A small model that answers yes/no questions on an image's attributes, trained from scratch.
Model: fusion encoder width 128, fusion encoder activation reglu.
Training: 12100 steps, batches of 128.
Rows from block 5 of the image encoder, named by matrix and row number. Rows with one number belong to one channel. Each number is 50 + 10 x the weight over its row's rms, rounded and kept within 0 to 99. All counts start at 0. After the name is the row's rms in percent of the matrix's.
# convs1: 3x3 conv (encoder.blocks.5.convs.1.weight, 64x64x3x3), inputs 16-23, a 3x3 kernel for each
# convs2: expand pointwise conv (encoder.blocks.5.convs.2.weight, 256x64x1x1, transposed), outputs 128-191
convs1.9 103:53 55 53 53 45 53 54 52 53 81 79 56 68 61 31 47 34 44 54 51 50 50 49 59 66 55 61 59 54 49 46 52 62 48 59 66 37 50 67 41 39 62 62 39 36 51 50 53 51 46 53 49 48 53 53 54 50 43 52 51 46 51 56 65 58 46 50 48 52 45 41 58
convs1.10 096:48 43 47 55 51 51 45 47 51 28 28 58 31 45 47 33 33 67 42 40 44 49 42 52 44 49 37 63 65 55 67 64 56 52 53 61 28 32 32 21 37 42 21 37 23 49 50 53 52 52 54 57 57 55 55 48 56 47 52 51 46 51 56 38 49 60 54 46 61 45 58 58
convs1.11 107:54 51 52 48 40 45 55 51 45 39 51 58 37 36 55 57 61 84 47 51 42 51 57 49 50 44 37 43 38 41 44 59 48 48 53 57 49 50 66 46 55 58 35 55 57 49 47 51 45 33 45 51 48 48 50 44 54 46 36 41 54 48 40 44 34 41 36 72 40 57 42 49
convs1.12 102:45 40 47 45 39 46 49 47 46 42 52 50 70 37 41 40 20 27 43 47 51 38 42 51 42 41 51 41 45 43 47 40 27 54 45 44 47 44 34 69 33 53 80 55 48 45 42 46 49 41 54 49 45 46 40 45 63 41 45 58 52 51 44 43 41 38 59 73 38 45 46 48
convs1.13 100:48 46 49 49 41 35 44 44 45 37 52 59 53 65 24 40 34 47 45 46 48 46 53 50 45 47 54 43 40 48 41 47 46 55 60 53 41 61 40 59 67 49 62 51 43 47 48 47 51 47 38 48 47 45 49 45 50 51 41 51 60 47 43 62 43 39 36 47 55 45 50 62
convs1.14 093:48 60 48 55 66 50 58 62 52 48 60 60 42 49 52 33 58 77 60 55 37 59 58 43 48 49 44 41 41 46 50 48 45 37 52 56 47 44 41 54 50 53 51 40 48 51 47 45 51 57 53 54 60 49 52 46 48 62 52 57 70 57 54 49 28 74 50 43 44 39 61 57
convs1.15 106:53 52 53 43 47 53 48 47 55 68 67 28 60 46 33 68 58 43 58 56 60 41 62 61 46 44 44 48 46 34 56 57 33 60 55 50 50 61 36 41 61 61 31 34 55 54 50 52 52 50 49 53 51 50 49 52 55 44 50 61 44 46 53 40 48 34 50 55 40 47 42 47
convs1.16 104:54 53 55 50 53 52 52 53 52 57 60 85 36 33 59 42 24 37 51 42 39 52 51 48 56 48 49 60 65 65 39 53 66 48 49 50 63 56 33 60 55 50 66 57 59 48 54 53 43 54 48 48 50 48 61 54 44 60 54 47 58 54 48 28 66 83 39 41 70 54 43 51
convs1.17 094:45 41 44 42 45 39 43 47 41 61 60 52 49 52 54 57 61 64 49 57 58 60 51 58 51 48 42 51 54 47 45 51 49 36 52 46 43 62 64 51 51 47 46 56 38 47 42 44 46 45 39 46 43 45 42 45 49 46 43 40 45 37 36 60 60 40 63 47 60 44 42 58
convs1.18 096:40 48 44 47 44 40 44 41 41 58 48 52 46 35 55 55 27 54 52 56 47 55 60 44 53 51 48 45 51 55 41 52 46 47 47 42 48 45 57 49 74 38 39 37 63 50 54 46 51 44 48 51 48 47 53 53 38 53 50 43 52 50 45 46 50 37 52 53 43 51 45 64
convs1.19 109:50 48 52 57 59 61 65 66 68 60 61 56 60 42 40 43 49 78 49 53 47 54 56 51 44 47 57 54 61 46 56 54 45 56 57 49 58 62 61 75 63 20 12 38 29 47 47 55 50 48 57 57 55 54 57 59 46 48 57 53 43 52 51 55 57 40 65 42 43 42 52 47
convs1.20 085:46 51 55 48 56 51 48 49 49 64 55 46 47 32 64 45 43 59 36 43 51 47 63 51 53 55 41 54 52 48 56 49 44 52 52 49 48 73 21 50 62 32 54 56 54 44 51 50 49 52 50 43 48 46 52 45 42 50 55 53 45 52 50 47 48 45 63 56 52 56 50 29
convs1.21 098:50 51 47 50 55 43 51 49 50 34 54 56 38 68 62 40 32 37 47 44 46 55 53 50 48 56 48 48 52 49 48 45 41 49 50 51 40 50 50 54 59 41 33 36 56 56 53 55 59 54 59 51 53 53 50 52 34 55 54 53 55 50 49 59 44 52 50 46 58 54 36 50
convs1.22 098:51 54 42 59 60 53 55 54 54 44 43 66 53 53 41 67 55 61 52 57 39 56 57 47 39 63 46 54 59 45 45 51 39 58 51 37 49 46 56 58 32 57 64 46 49 46 49 49 59 54 52 59 65 55 53 39 48 51 48 62 58 53 65 44 62 74 36 27 48 56 55 49
convs1.23 094:48 52 54 52 51 57 55 56 46 42 66 62 57 25 50 83 36 48 37 48 36 36 46 45 44 39 41 48 40 49 43 57 58 49 49 61 50 55 36 33 65 45 34 33 49 46 50 51 48 48 51 50 51 49 53 54 45 43 56 53 41 49 47 35 54 67 41 51 59 68 60 47
convs1.24 100:51 51 52 57 58 51 56 52 50 36 21 31 60 51 31 88 82 41 46 57 68 45 45 56 48 49 62 57 53 55 43 44 53 50 42 43 60 48 55 51 63 43 26 42 50 48 50 46 57 55 47 56 48 45 56 56 60 60 66 61 50 52 52 52 46 52 44 46 40 63 65 42
convs1.25 094:47 51 39 52 50 43 53 49 47 51 62 53 45 42 29 43 36 34 57 57 55 50 54 56 45 54 52 42 50 47 51 50 41 48 51 42 38 61 53 41 31 37 48 50 45 50 51 49 51 47 40 51 47 46 53 55 52 52 58 50 49 44 45 37 52 52 23 48 40 28 44 35
convs1.26 098:62 59 60 60 62 61 55 59 57 60 59 52 50 41 53 44 52 54 45 54 49 47 60 44 51 55 41 47 52 51 50 57 64 53 54 63 41 59 69 42 58 55 48 54 67 58 57 57 56 55 57 55 54 52 62 61 51 52 55 48 57 49 51 14 36 34 36 52 36 33 18 26
convs1.27 099:49 59 53 52 55 53 48 50 44 52 52 44 55 47 46 35 39 55 43 40 51 57 46 40 47 49 43 54 42 31 57 48 39 59 53 49 40 47 31 45 44 46 49 49 49 56 56 52 51 60 61 43 48 48 56 56 46 55 60 57 55 59 47 60 57 54 50 39 56 42 48 50
convs1.28 101:49 51 48 56 59 51 53 53 51 63 41 16 69 40 49 44 36 61 53 44 47 54 58 52 48 56 53 63 56 57 46 37 37 51 47 55 56 53 60 51 34 41 60 48 50 43 53 49 50 53 54 48 52 50 49 42 45 50 59 49 56 59 57 52 47 54 33 54 47 53 48 61
convs1.29 105:50 54 52 49 49 46 45 49 50 46 51 44 37 64 35 39 28 18 54 54 65 50 51 64 52 51 59 63 57 54 66 37 60 65 65 58 68 36 36 56 58 35 68 74 67 45 47 45 44 48 45 47 45 45 49 55 48 50 50 52 55 48 43 64 64 57 65 55 80 67 70 72
convs1.30 100:51 53 59 53 49 46 53 49 56 81 51 46 88 43 31 46 44 31 56 54 49 63 46 51 58 58 47 54 56 49 47 66 55 52 46 40 58 38 39 58 68 51 72 50 50 50 52 62 53 47 54 57 57 59 46 53 50 49 51 52 52 52 50 52 46 39 63 70 59 43 90 52
convs1.31 094:56 49 56 53 57 52 54 49 56 49 52 58 47 66 61 43 62 71 54 43 53 57 64 52 54 59 55 43 45 43 40 52 44 51 53 50 31 50 30 40 38 49 48 54 46 51 55 54 54 54 52 52 53 52 55 53 45 46 51 59 49 44 48 58 53 42 60 88 47 33 49 44
convs1.32 115:48 49 49 49 52 53 55 51 51 30 62 71 30 45 49 37 49 43 49 53 46 54 49 45 50 52 43 55 51 54 48 41 51 51 41 52 34 60 42 13 31 70 46 35 56 51 53 46 53 54 50 57 56 50 56 50 44 51 55 39 56 48 49 32 47 75 48 38 60 49 37 62
convs1.33 094:56 50 48 50 51 50 41 54 51 72 38 36 72 55 36 49 56 38 36 48 55 43 38 54 49 37 64 60 60 65 53 33 39 53 57 42 38 41 54 65 48 55 33 41 36 56 52 45 54 56 52 51 58 54 56 51 49 49 47 48 46 69 50 24 62 46 44 44 33 55 50 32
convs1.34 113:57 54 61 52 56 55 49 53 52 85 45 54 48 55 52 52 55 55 45 60 44 57 54 49 50 45 43 48 44 42 60 55 58 47 54 59 62 44 37 78 32 57 68 84 64 57 55 56 50 53 58 52 53 50 47 60 61 51 46 51 53 45 52 63 47 48 41 41 44 52 53 49
convs1.35 079:45 48 45 59 50 36 53 44 30 62 43 53 56 40 39 60 36 48 52 37 45 39 40 50 43 38 43 51 57 52 63 61 45 51 67 49 59 37 37 52 56 55 52 48 32 49 47 52 57 43 42 51 44 49 46 46 41 53 51 47 51 54 42 64 45 31 45 55 30 44 45 40
convs1.36 094:45 41 38 44 42 39 37 42 38 49 45 34 57 57 51 46 63 55 44 58 63 47 49 53 43 56 56 59 68 64 61 57 54 46 52 50 54 41 50 55 57 48 77 41 57 49 52 46 51 54 49 40 48 44 43 50 36 45 47 41 47 51 35 36 51 47 49 50 56 37 30 22
convs1.37 086:51 44 52 60 52 55 64 52 60 50 47 55 58 54 42 58 43 49 52 60 63 53 67 62 61 55 62 44 43 46 55 49 52 79 54 62 39 49 67 47 51 36 52 70 43 54 50 52 54 49 54 47 57 51 55 62 50 49 58 41 44 40 45 43 60 63 45 61 53 41 34 41
convs1.38 112:57 55 52 50 52 48 48 57 55 48 67 45 52 64 53 50 46 43 46 46 52 45 45 48 46 49 43 48 40 59 43 49 54 46 47 48 38 49 51 62 50 72 30 46 36 57 53 47 51 49 47 56 49 55 45 50 58 55 48 48 51 49 42 43 56 40 48 63 40 51 45 48
convs1.39 091:47 47 55 53 52 54 48 50 50 40 40 67 63 43 53 60 60 45 56 60 46 57 56 59 52 54 58 49 56 56 46 39 43 49 55 50 54 55 43 43 63 54 46 56 59 45 54 50 55 57 51 52 55 53 52 51 44 55 54 55 46 56 51 64 43 59 38 38 71 40 50 51
convs1.40 112:50 46 47 52 48 48 48 48 44 58 42 33 53 60 62 55 37 47 53 49 65 59 42 51 62 52 56 43 55 53 48 39 40 44 42 47 42 45 68 35 23 32 63 64 50 55 51 47 53 54 45 50 53 56 53 46 54 52 48 49 61 59 61 37 48 48 33 62 67 46 30 52
convs1.41 102:47 48 49 45 49 43 44 46 45 51 40 59 39 15 44 68 47 54 55 50 54 56 61 51 60 59 52 50 47 41 48 41 42 44 38 38 46 59 57 57 39 66 57 67 47 44 46 45 42 45 46 38 41 40 45 36 42 36 37 45 43 42 41 52 58 47 70 43 53 74 56 53
convs1.42 099:50 47 53 48 52 45 43 50 41 55 43 47 57 54 51 45 49 43 56 54 59 50 48 51 49 57 54 36 54 59 40 53 41 49 38 50 48 69 42 38 56 71 28 50 45 56 56 62 53 54 48 48 48 45 52 42 41 46 62 36 46 45 42 28 29 54 45 60 47 48 44 42
convs1.43 102:52 42 44 47 49 44 49 49 49 46 48 44 55 48 31 63 42 44 48 46 50 43 53 49 40 45 53 48 53 54 45 45 44 46 49 44 36 52 66 58 60 47 64 46 63 60 48 48 50 55 47 50 53 54 51 39 54 58 46 48 55 47 48 37 39 56 31 42 38 25 18 30
convs1.44 090:52 55 52 63 60 53 55 56 44 49 36 65 41 64 69 60 54 45 52 61 54 58 47 61 58 55 56 52 54 45 63 61 46 50 44 46 50 66 45 48 33 43 55 56 61 48 52 52 52 56 56 48 50 52 51 50 50 52 60 51 48 48 53 46 35 20 40 67 37 31 48 35
convs1.45 101:56 55 56 51 53 53 52 49 52 62 55 48 52 37 52 41 30 57 54 51 48 53 56 57 56 62 63 58 57 64 51 52 58 56 54 48 55 62 55 72 37 75 51 54 52 53 52 52 47 46 49 50 47 52 50 48 47 47 49 51 51 51 48 39 39 41 29 24 35 35 26 35
convs1.46 108:55 50 51 49 42 52 53 50 57 01 49 52 34 67 71 49 64 43 43 46 49 47 55 48 52 57 59 62 67 57 47 59 60 47 51 49 52 37 50 64 59 58 48 52 60 59 50 50 51 44 53 54 53 60 55 46 51 54 46 48 61 47 54 52 58 76 50 53 53 62 60 47
convs1.47 095:53 41 45 47 35 34 43 35 39 62 27 70 63 34 57 46 57 58 41 34 28 41 44 31 35 33 23 41 46 42 54 59 52 41 39 44 49 47 46 24 53 41 33 45 61 44 41 48 41 42 38 42 42 43 37 34 39 46 43 41 42 45 40 43 46 45 49 57 45 50 40 64
convs1.48 094:43 52 43 49 47 47 46 43 42 72 58 51 54 39 63 70 43 52 49 38 50 45 54 46 44 50 47 29 29 40 38 45 44 44 46 50 57 40 53 53 34 74 55 61 61 47 53 49 46 47 45 53 49 49 54 46 59 51 50 55 43 51 49 39 49 62 44 51 47 49 56 64
convs1.49 104:50 50 57 55 54 59 52 45 52 82 63 49 44 56 40 54 60 49 58 58 57 48 54 59 48 52 53 53 44 49 65 45 49 65 48 64 48 51 56 48 51 46 51 59 44 54 53 50 57 54 54 50 47 47 46 53 57 46 46 57 58 45 56 51 45 43 53 30 53 69 62 69
convs1.50 105:58 56 55 59 56 57 58 56 63 49 68 49 65 39 58 36 53 40 48 46 40 47 48 45 56 50 36 43 63 61 37 48 59 45 58 63 50 49 47 44 57 57 46 56 49 61 53 50 56 53 47 59 53 50 54 45 42 63 48 37 67 58 43 56 69 67 34 41 62 24 39 64
convs1.51 102:45 49 52 48 49 58 45 47 59 43 47 64 38 54 71 39 46 65 48 59 44 50 53 55 57 49 46 67 48 43 65 46 31 54 49 52 36 31 60 53 41 29 47 59 54 47 47 55 35 47 55 41 46 58 40 46 48 40 52 56 52 50 53 58 52 59 55 56 37 36 43 35
convs1.52 104:55 45 49 51 47 44 46 42 40 36 54 61 48 33 58 73 46 39 49 64 53 47 71 59 49 58 45 54 42 43 50 58 42 48 46 49 47 51 38 35 55 45 60 53 52 53 50 44 56 49 47 58 52 42 49 52 66 48 55 39 65 58 43 37 42 24 56 68 57 37 49 46
convs1.53 097:45 47 47 51 47 57 48 48 52 35 43 83 37 53 50 41 73 54 57 47 64 47 60 57 65 62 59 53 45 50 50 51 57 56 50 57 68 67 47 40 66 40 55 55 48 50 49 52 55 50 54 47 49 51 45 48 46 49 44 45 42 46 49 43 35 48 39 30 37 43 34 35
convs1.54 110:48 47 48 48 44 49 49 50 53 50 70 49 43 57 35 53 40 52 48 53 58 41 55 60 49 49 49 55 56 58 45 56 52 51 58 43 64 69 57 64 58 63 36 64 29 56 49 48 52 47 42 48 51 53 50 48 49 50 43 53 49 46 49 31 49 46 44 56 56 55 46 45
convs1.55 110:58 65 50 69 64 55 59 57 51 84 49 21 40 39 52 39 26 36 51 52 50 52 46 48 50 50 54 38 47 44 51 40 56 50 54 48 37 38 28 47 52 62 35 57 50 49 50 45 48 49 45 51 46 49 54 49 52 56 54 42 52 53 43 57 44 52 36 31 50 51 48 56
convs1.56 099:49 39 52 47 50 52 58 56 59 54 36 31 41 50 42 43 49 41 43 54 47 39 42 36 43 52 53 43 47 53 51 44 52 37 42 44 59 38 48 54 55 48 68 62 48 54 44 47 56 50 52 54 47 53 46 52 61 50 50 54 56 60 51 33 37 25 48 64 31 38 23 35
convs1.57 088:47 43 44 48 47 51 47 44 36 36 44 69 39 43 53 65 49 48 49 56 44 52 49 42 48 48 59 42 45 38 45 45 49 39 42 36 55 54 49 38 53 63 26 48 49 47 47 48 43 51 49 50 53 47 47 50 48 49 46 38 48 48 45 57 44 56 42 42 70 53 60 54
convs2.9 093:64 40 48 58 54 56 57 47 70 55 59 68 48 71 55 93 55 44 53 44 51 56 44 54 40 50 44 34 46 42 51 55 57 41 39 58 38 29 65 58 51 55 45 50 50 57 60 54 57 55 39 60 69 42 58 55 42 65 48 56 54 49 42 55
convs2.10 111:39 54 55 38 60 56 37 44 46 52 47 70 51 52 30 34 49 52 44 35 45 43 49 63 49 39 71 53 40 39 40 47 51 38 51 68 40 64 37 63 51 46 51 45 26 44 38 35 42 68 54 57 52 48 47 53 59 58 51 68 48 47 48 31
convs2.11 115:50 55 45 40 73 63 44 50 37 45 18 70 44 50 44 52 42 36 39 47 50 56 62 58 51 41 56 46 38 38 53 50 63 53 62 50 45 35 55 57 58 47 41 50 52 43 52 44 49 52 56 32 49 63 49 32 69 53 44 52 36 51 41 34
convs2.12 095:42 50 53 59 54 39 48 49 58 51 76 53 51 57 38 63 56 33 75 50 57 43 51 54 39 52 57 52 43 53 55 48 43 51 37 40 53 39 45 57 33 56 46 33 47 61 54 56 48 47 53 41 44 44 37 56 54 28 50 56 60 53 55 52
convs2.13 097:57 39 52 42 34 46 65 54 43 56 62 43 53 56 62 42 50 52 56 40 48 60 49 52 61 48 51 43 41 42 64 49 64 46 51 57 62 61 37 33 36 53 53 48 57 47 32 53 48 49 39 51 47 30 57 57 33 74 51 47 40 50 52 51
convs2.14 090:58 50 28 48 39 33 30 55 58 58 41 42 59 49 45 54 43 53 39 50 54 45 49 36 56 52 40 41 47 39 55 41 49 46 62 57 43 37 52 45 41 60 52 43 55 44 46 54 57 52 40 73 60 64 58 46 56 58 56 50 82 51 51 42
convs2.15 098:56 50 50 47 48 60 50 56 74 66 36 49 48 50 56 38 53 64 33 41 49 51 47 47 76 54 47 41 51 48 57 49 40 48 46 66 65 70 37 40 40 53 52 58 57 42 51 43 69 39 47 35 44 47 74 32 57 50 56 46 48 50 59 59
convs2.16 113:53 48 48 47 53 48 46 42 62 45 52 41 48 52 43 50 59 49 41 31 51 31 47 50 80 45 47 38 37 53 59 51 54 46 39 55 32 82 53 29 48 62 61 47 59 47 37 46 55 47 47 66 47 43 81 54 61 55 44 57 71 46 38 60
convs2.17 087:61 49 39 50 62 51 37 54 51 52 41 74 43 32 53 62 52 52 57 45 51 60 48 51 28 46 51 43 53 40 48 51 61 53 44 52 51 39 47 61 74 52 37 46 59 40 66 47 53 41 53 75 59 61 48 56 62 33 40 63 60 50 57 60
convs2.18 095:41 54 48 30 57 65 49 43 31 43 56 57 49 74 47 45 47 47 37 59 53 67 55 59 52 44 42 61 64 71 49 51 65 44 41 56 65 58 48 60 54 49 38 58 42 36 36 41 41 48 49 45 62 58 60 38 77 59 61 44 38 55 37 45
convs2.19 099:66 39 37 48 44 53 59 55 62 45 60 51 48 78 46 46 44 40 45 47 50 48 62 49 71 53 34 34 27 59 52 60 42 49 58 50 54 61 41 46 43 47 54 41 67 51 52 47 38 41 50 65 58 50 52 51 44 55 48 56 46 53 43 45
convs2.20 093:51 51 46 66 64 38 36 54 40 46 50 52 49 49 54 45 52 66 51 60 47 57 46 51 47 42 47 63 52 55 38 29 66 54 56 52 29 52 43 50 58 46 42 52 67 43 53 40 61 49 39 63 39 45 24 53 43 58 57 51 34 53 44 68
convs2.21 102:51 58 54 44 55 53 64 42 43 41 49 72 54 45 56 37 54 54 33 45 45 49 59 53 46 49 71 60 47 42 63 51 54 47 42 59 56 41 39 62 67 40 52 50 41 36 54 45 55 67 45 51 46 34 32 63 70 43 47 44 51 47 48 50
convs2.22 103:35 52 54 47 17 35 59 54 41 58 36 43 56 55 40 45 49 59 52 46 57 47 52 53 64 54 50 43 50 49 47 50 42 50 69 54 31 67 53 58 62 47 58 51 44 62 56 52 46 56 62 54 41 48 59 31 49 68 52 48 38 54 51 47
convs2.23 094:56 49 51 43 64 41 52 54 58 63 27 70 49 53 52 69 54 42 46 45 45 61 48 50 52 46 57 48 42 60 47 53 54 58 33 66 50 53 54 45 46 35 53 50 52 49 61 46 57 71 39 43 48 63 46 60 49 56 37 50 38 50 53 67
convs2.24 107:50 62 40 53 36 55 36 45 56 30 45 53 49 48 48 47 53 61 39 44 43 34 59 54 54 52 21 35 48 57 55 47 51 47 48 37 45 71 57 32 45 56 47 51 59 36 55 50 51 60 45 70 64 47 55 42 54 70 45 40 53 53 46 78
convs2.25 096:36 45 47 24 61 37 53 55 56 49 46 49 53 54 65 41 51 44 59 55 46 50 45 47 50 46 35 46 51 56 43 61 41 54 52 45 46 63 55 29 43 38 49 57 83 66 50 71 41 41 32 64 50 49 45 46 57 54 51 47 42 50 35 47
convs2.26 116:42 55 65 59 42 48 41 50 34 59 59 37 51 54 51 42 51 55 53 49 55 48 75 43 58 44 60 43 57 39 37 54 53 47 66 52 35 32 50 39 57 74 54 48 48 47 58 39 51 54 53 67 60 62 50 77 40 49 67 53 47 54 56 71
convs2.27 094:53 43 40 62 66 44 63 61 66 54 35 50 50 44 36 49 46 63 54 55 53 49 32 48 36 43 25 35 42 43 47 51 53 52 40 55 43 56 53 36 36 51 47 54 70 44 46 49 53 42 50 39 56 67 45 50 44 61 42 55 76 52 47 74
convs2.28 091:51 42 45 38 30 43 49 56 47 44 41 40 56 72 42 65 51 64 51 21 47 39 53 40 35 60 34 58 55 65 58 47 43 52 58 58 35 43 68 46 38 54 55 60 47 49 54 50 52 18 46 45 53 47 39 49 52 53 59 41 52 47 38 50
convs2.29 096:56 57 70 51 47 39 44 49 39 31 54 39 48 54 77 49 46 54 59 59 43 73 43 44 67 41 43 61 49 65 52 46 60 41 54 45 32 60 55 42 53 53 53 52 63 54 53 34 49 31 45 54 55 47 50 67 37 44 52 50 54 52 52 47
convs2.30 098:48 38 50 61 27 47 52 50 52 47 54 58 45 33 60 60 48 58 35 39 45 50 69 51 65 43 64 64 50 56 46 46 55 54 43 46 35 61 45 41 37 48 51 49 54 41 52 45 50 55 51 49 54 47 37 27 62 63 47 47 42 49 53 50
convs2.31 085:30 48 55 61 56 53 83 38 58 59 56 48 47 68 65 22 50 66 60 64 57 48 52 45 38 54 58 31 48 49 50 41 64 52 19 60 53 52 59 47 50 38 52 49 50 67 49 47 60 48 55 39 60 61 49 44 59 59 54 55 43 56 43 52
convs2.32 106:51 68 41 43 46 36 30 48 33 48 49 55 51 66 77 58 57 42 40 56 45 50 60 50 38 50 52 51 61 57 38 50 52 44 55 46 44 35 36 71 57 58 54 55 75 66 53 54 46 56 56 32 57 52 41 46 54 64 53 49 58 44 46 42
convs2.33 091:61 43 51 54 42 34 53 52 41 60 38 55 47 61 58 53 66 54 42 53 59 35 64 54 67 58 50 78 49 51 47 54 66 58 54 56 47 29 47 35 73 60 52 41 44 39 63 47 37 35 35 58 46 34 53 35 47 39 45 50 49 51 76 45
convs2.34 105:32 50 49 45 47 43 34 48 52 37 54 52 51 62 70 60 49 45 71 38 47 45 51 46 67 40 45 45 52 52 41 59 25 49 58 39 55 42 40 41 57 51 48 56 63 51 51 33 62 55 40 43 53 52 43 56 53 50 65 38 37 50 43 33
convs2.35 089:49 44 46 51 51 49 51 63 61 60 50 45 58 45 47 51 37 49 46 51 52 57 46 53 50 53 42 56 48 58 49 39 62 54 48 61 25 50 63 38 61 51 44 45 50 45 50 59 43 76 75 58 50 53 35 47 51 58 40 56 45 41 59 34
convs2.36 099:53 60 48 50 54 35 52 46 35 50 60 54 47 54 44 52 46 49 76 79 53 51 69 52 48 46 50 74 46 51 57 45 37 52 39 42 28 52 53 57 46 48 61 50 47 39 56 55 43 50 55 62 41 57 43 56 61 52 50 46 51 60 35 55
convs2.37 088:42 68 43 54 63 47 52 56 51 52 60 62 49 60 69 34 54 58 40 39 52 61 51 53 62 57 22 48 36 46 48 61 57 56 58 51 28 58 49 53 49 54 66 57 38 59 52 41 36 30 52 53 46 58 55 47 65 47 48 60 67 55 79 64
convs2.38 104:55 64 37 45 56 61 44 48 47 22 41 51 53 59 38 54 46 42 55 27 51 58 58 60 47 51 51 54 23 53 65 41 34 50 52 42 61 58 50 49 48 37 48 34 59 46 73 72 61 53 56 48 42 57 32 53 49 47 44 48 58 37 56 50
convs2.39 084:34 68 68 38 55 40 51 52 66 56 57 57 51 53 31 55 54 53 40 47 53 47 55 54 38 50 55 63 82 34 45 42 60 51 50 34 70 69 46 62 47 56 50 54 45 55 49 39 24 55 49 41 51 47 48 37 36 30 46 37 65 51 52 43
convs2.40 106:44 46 43 68 41 61 50 43 60 62 64 52 49 64 34 36 51 46 53 47 45 41 56 62 52 54 54 44 54 50 50 48 46 48 61 69 42 64 55 45 40 52 45 49 42 68 54 59 60 72 52 43 51 40 60 35 58 77 55 45 40 48 51 72
convs2.41 096:54 52 24 58 56 57 43 45 38 29 52 69 51 54 70 41 46 46 53 61 49 70 36 48 47 56 41 61 48 56 50 40 65 43 46 53 64 42 59 42 53 35 50 55 64 54 65 41 51 40 42 55 53 36 41 60 49 61 44 60 43 55 50 40
convs2.42 093:33 55 49 42 47 46 47 55 60 56 46 58 48 69 71 47 33 61 59 35 48 64 38 56 63 46 41 44 45 41 52 50 30 52 48 42 35 72 63 63 60 58 51 50 42 58 53 55 65 50 56 56 54 57 52 54 67 38 53 56 59 51 50 48
convs2.43 112:40 51 59 64 59 40 58 57 60 58 47 50 48 41 53 41 52 49 53 54 50 54 41 47 54 49 46 46 40 45 62 37 51 53 71 48 55 57 48 55 51 47 50 50 49 37 41 55 51 32 44 41 40 49 45 41 51 42 43 55 50 51 44 51
convs2.44 092:51 47 49 56 48 51 71 50 43 50 40 52 50 53 51 48 45 63 56 68 50 49 40 51 47 48 59 23 81 34 55 36 41 50 51 58 56 54 61 51 66 35 48 65 58 39 72 45 51 55 61 58 64 40 35 33 50 52 52 41 64 49 42 61
convs2.45 107:46 49 51 74 48 36 46 54 39 54 44 47 47 37 66 68 52 58 43 48 45 45 60 45 59 47 63 54 70 30 49 52 60 53 41 57 44 69 41 35 62 63 51 58 72 57 43 44 73 55 53 58 44 36 41 60 51 42 46 57 64 57 41 52
convs2.46 105:55 53 38 32 43 45 49 44 62 56 63 43 50 34 43 54 46 52 54 44 45 56 50 46 46 50 58 53 57 65 72 52 43 52 30 51 41 57 61 46 36 37 59 49 32 46 45 50 49 25 56 41 61 72 67 46 56 54 47 52 44 47 47 50
convs2.47 093:34 70 43 39 68 71 46 44 53 52 54 56 44 53 14 44 47 44 54 37 48 61 40 50 44 56 44 81 37 58 40 63 51 47 36 59 66 26 42 61 42 37 57 55 52 60 47 55 60 58 40 45 54 54 46 66 43 45 51 53 60 57 49 57
convs2.48 095:37 52 46 38 56 53 51 43 41 57 43 58 47 48 53 67 49 53 44 19 49 56 61 59 42 59 75 54 37 46 37 52 50 52 46 56 54 42 46 59 61 52 49 52 62 56 58 47 49 74 53 45 43 56 50 49 49 34 55 30 28 55 43 48
convs2.49 092:54 52 61 56 54 38 73 49 52 54 68 43 51 64 52 46 53 25 43 67 47 48 48 39 64 46 41 52 46 43 52 59 46 53 53 65 43 45 84 35 59 40 53 45 44 68 48 41 45 67 58 54 48 43 68 46 56 50 52 59 52 52 45 45
convs2.50 106:65 61 55 47 54 57 65 51 49 59 74 48 49 60 50 48 49 39 52 53 46 43 45 45 39 52 39 52 52 45 51 41 45 53 47 66 30 47 52 42 49 50 59 47 64 70 44 45 39 56 62 54 47 53 89 32 66 53 50 59 65 55 45 41
convs2.51 108:50 51 32 48 52 64 47 55 46 51 65 43 52 61 36 35 49 49 65 49 49 53 48 49 50 51 40 39 55 52 40 64 45 48 66 57 39 50 53 43 44 45 45 57 37 17 42 50 43 42 39 50 43 41 45 31 31 52 39 45 73 41 59 54
convs2.52 108:37 58 45 48 55 51 50 48 57 48 67 63 47 52 46 51 41 42 57 53 50 42 39 54 67 51 50 48 34 57 50 47 58 48 50 65 25 62 42 43 66 39 55 42 60 34 54 63 68 35 28 52 45 42 51 43 62 53 56 44 33 53 45 41
convs2.53 096:44 37 56 63 41 27 50 50 51 54 35 52 49 57 57 52 45 77 42 39 46 41 39 46 52 41 52 47 75 41 59 53 61 50 56 46 40 61 60 52 53 53 44 56 43 32 44 56 33 44 50 66 59 58 53 62 46 42 46 38 55 48 35 44
convs2.54 104:32 41 46 49 51 42 36 47 42 40 44 39 50 55 62 49 49 39 75 57 47 35 36 52 49 52 54 34 56 38 67 32 45 50 63 44 41 48 58 41 48 60 46 52 42 46 52 41 52 51 50 49 47 54 41 54 49 54 56 40 31 53 49 58
convs2.55 097:46 47 41 49 60 43 56 63 55 58 43 53 50 57 58 54 48 47 50 34 57 59 60 45 60 54 46 42 38 44 59 56 57 59 49 46 47 53 63 45 24 43 47 57 56 57 62 44 75 50 51 47 41 56 54 33 48 52 59 71 33 59 47 53
convs2.56 101:61 57 59 66 51 34 53 50 46 59 65 59 53 71 29 56 43 47 56 52 49 40 38 54 46 57 45 33 40 52 55 39 56 56 67 39 50 42 57 52 42 40 48 44 44 50 59 64 54 37 46 59 53 36 53 61 45 50 47 58 42 53 69 40
convs2.57 092:48 46 55 65 52 68 44 46 50 52 51 44 47 48 56 43 43 69 25 42 49 53 33 53 62 48 64 38 42 64 46 62 52 49 65 49 52 44 20 62 76 48 50 65 44 54 72 47 44 47 51 50 63 56 51 59 41 61 48 56 41 67 52 70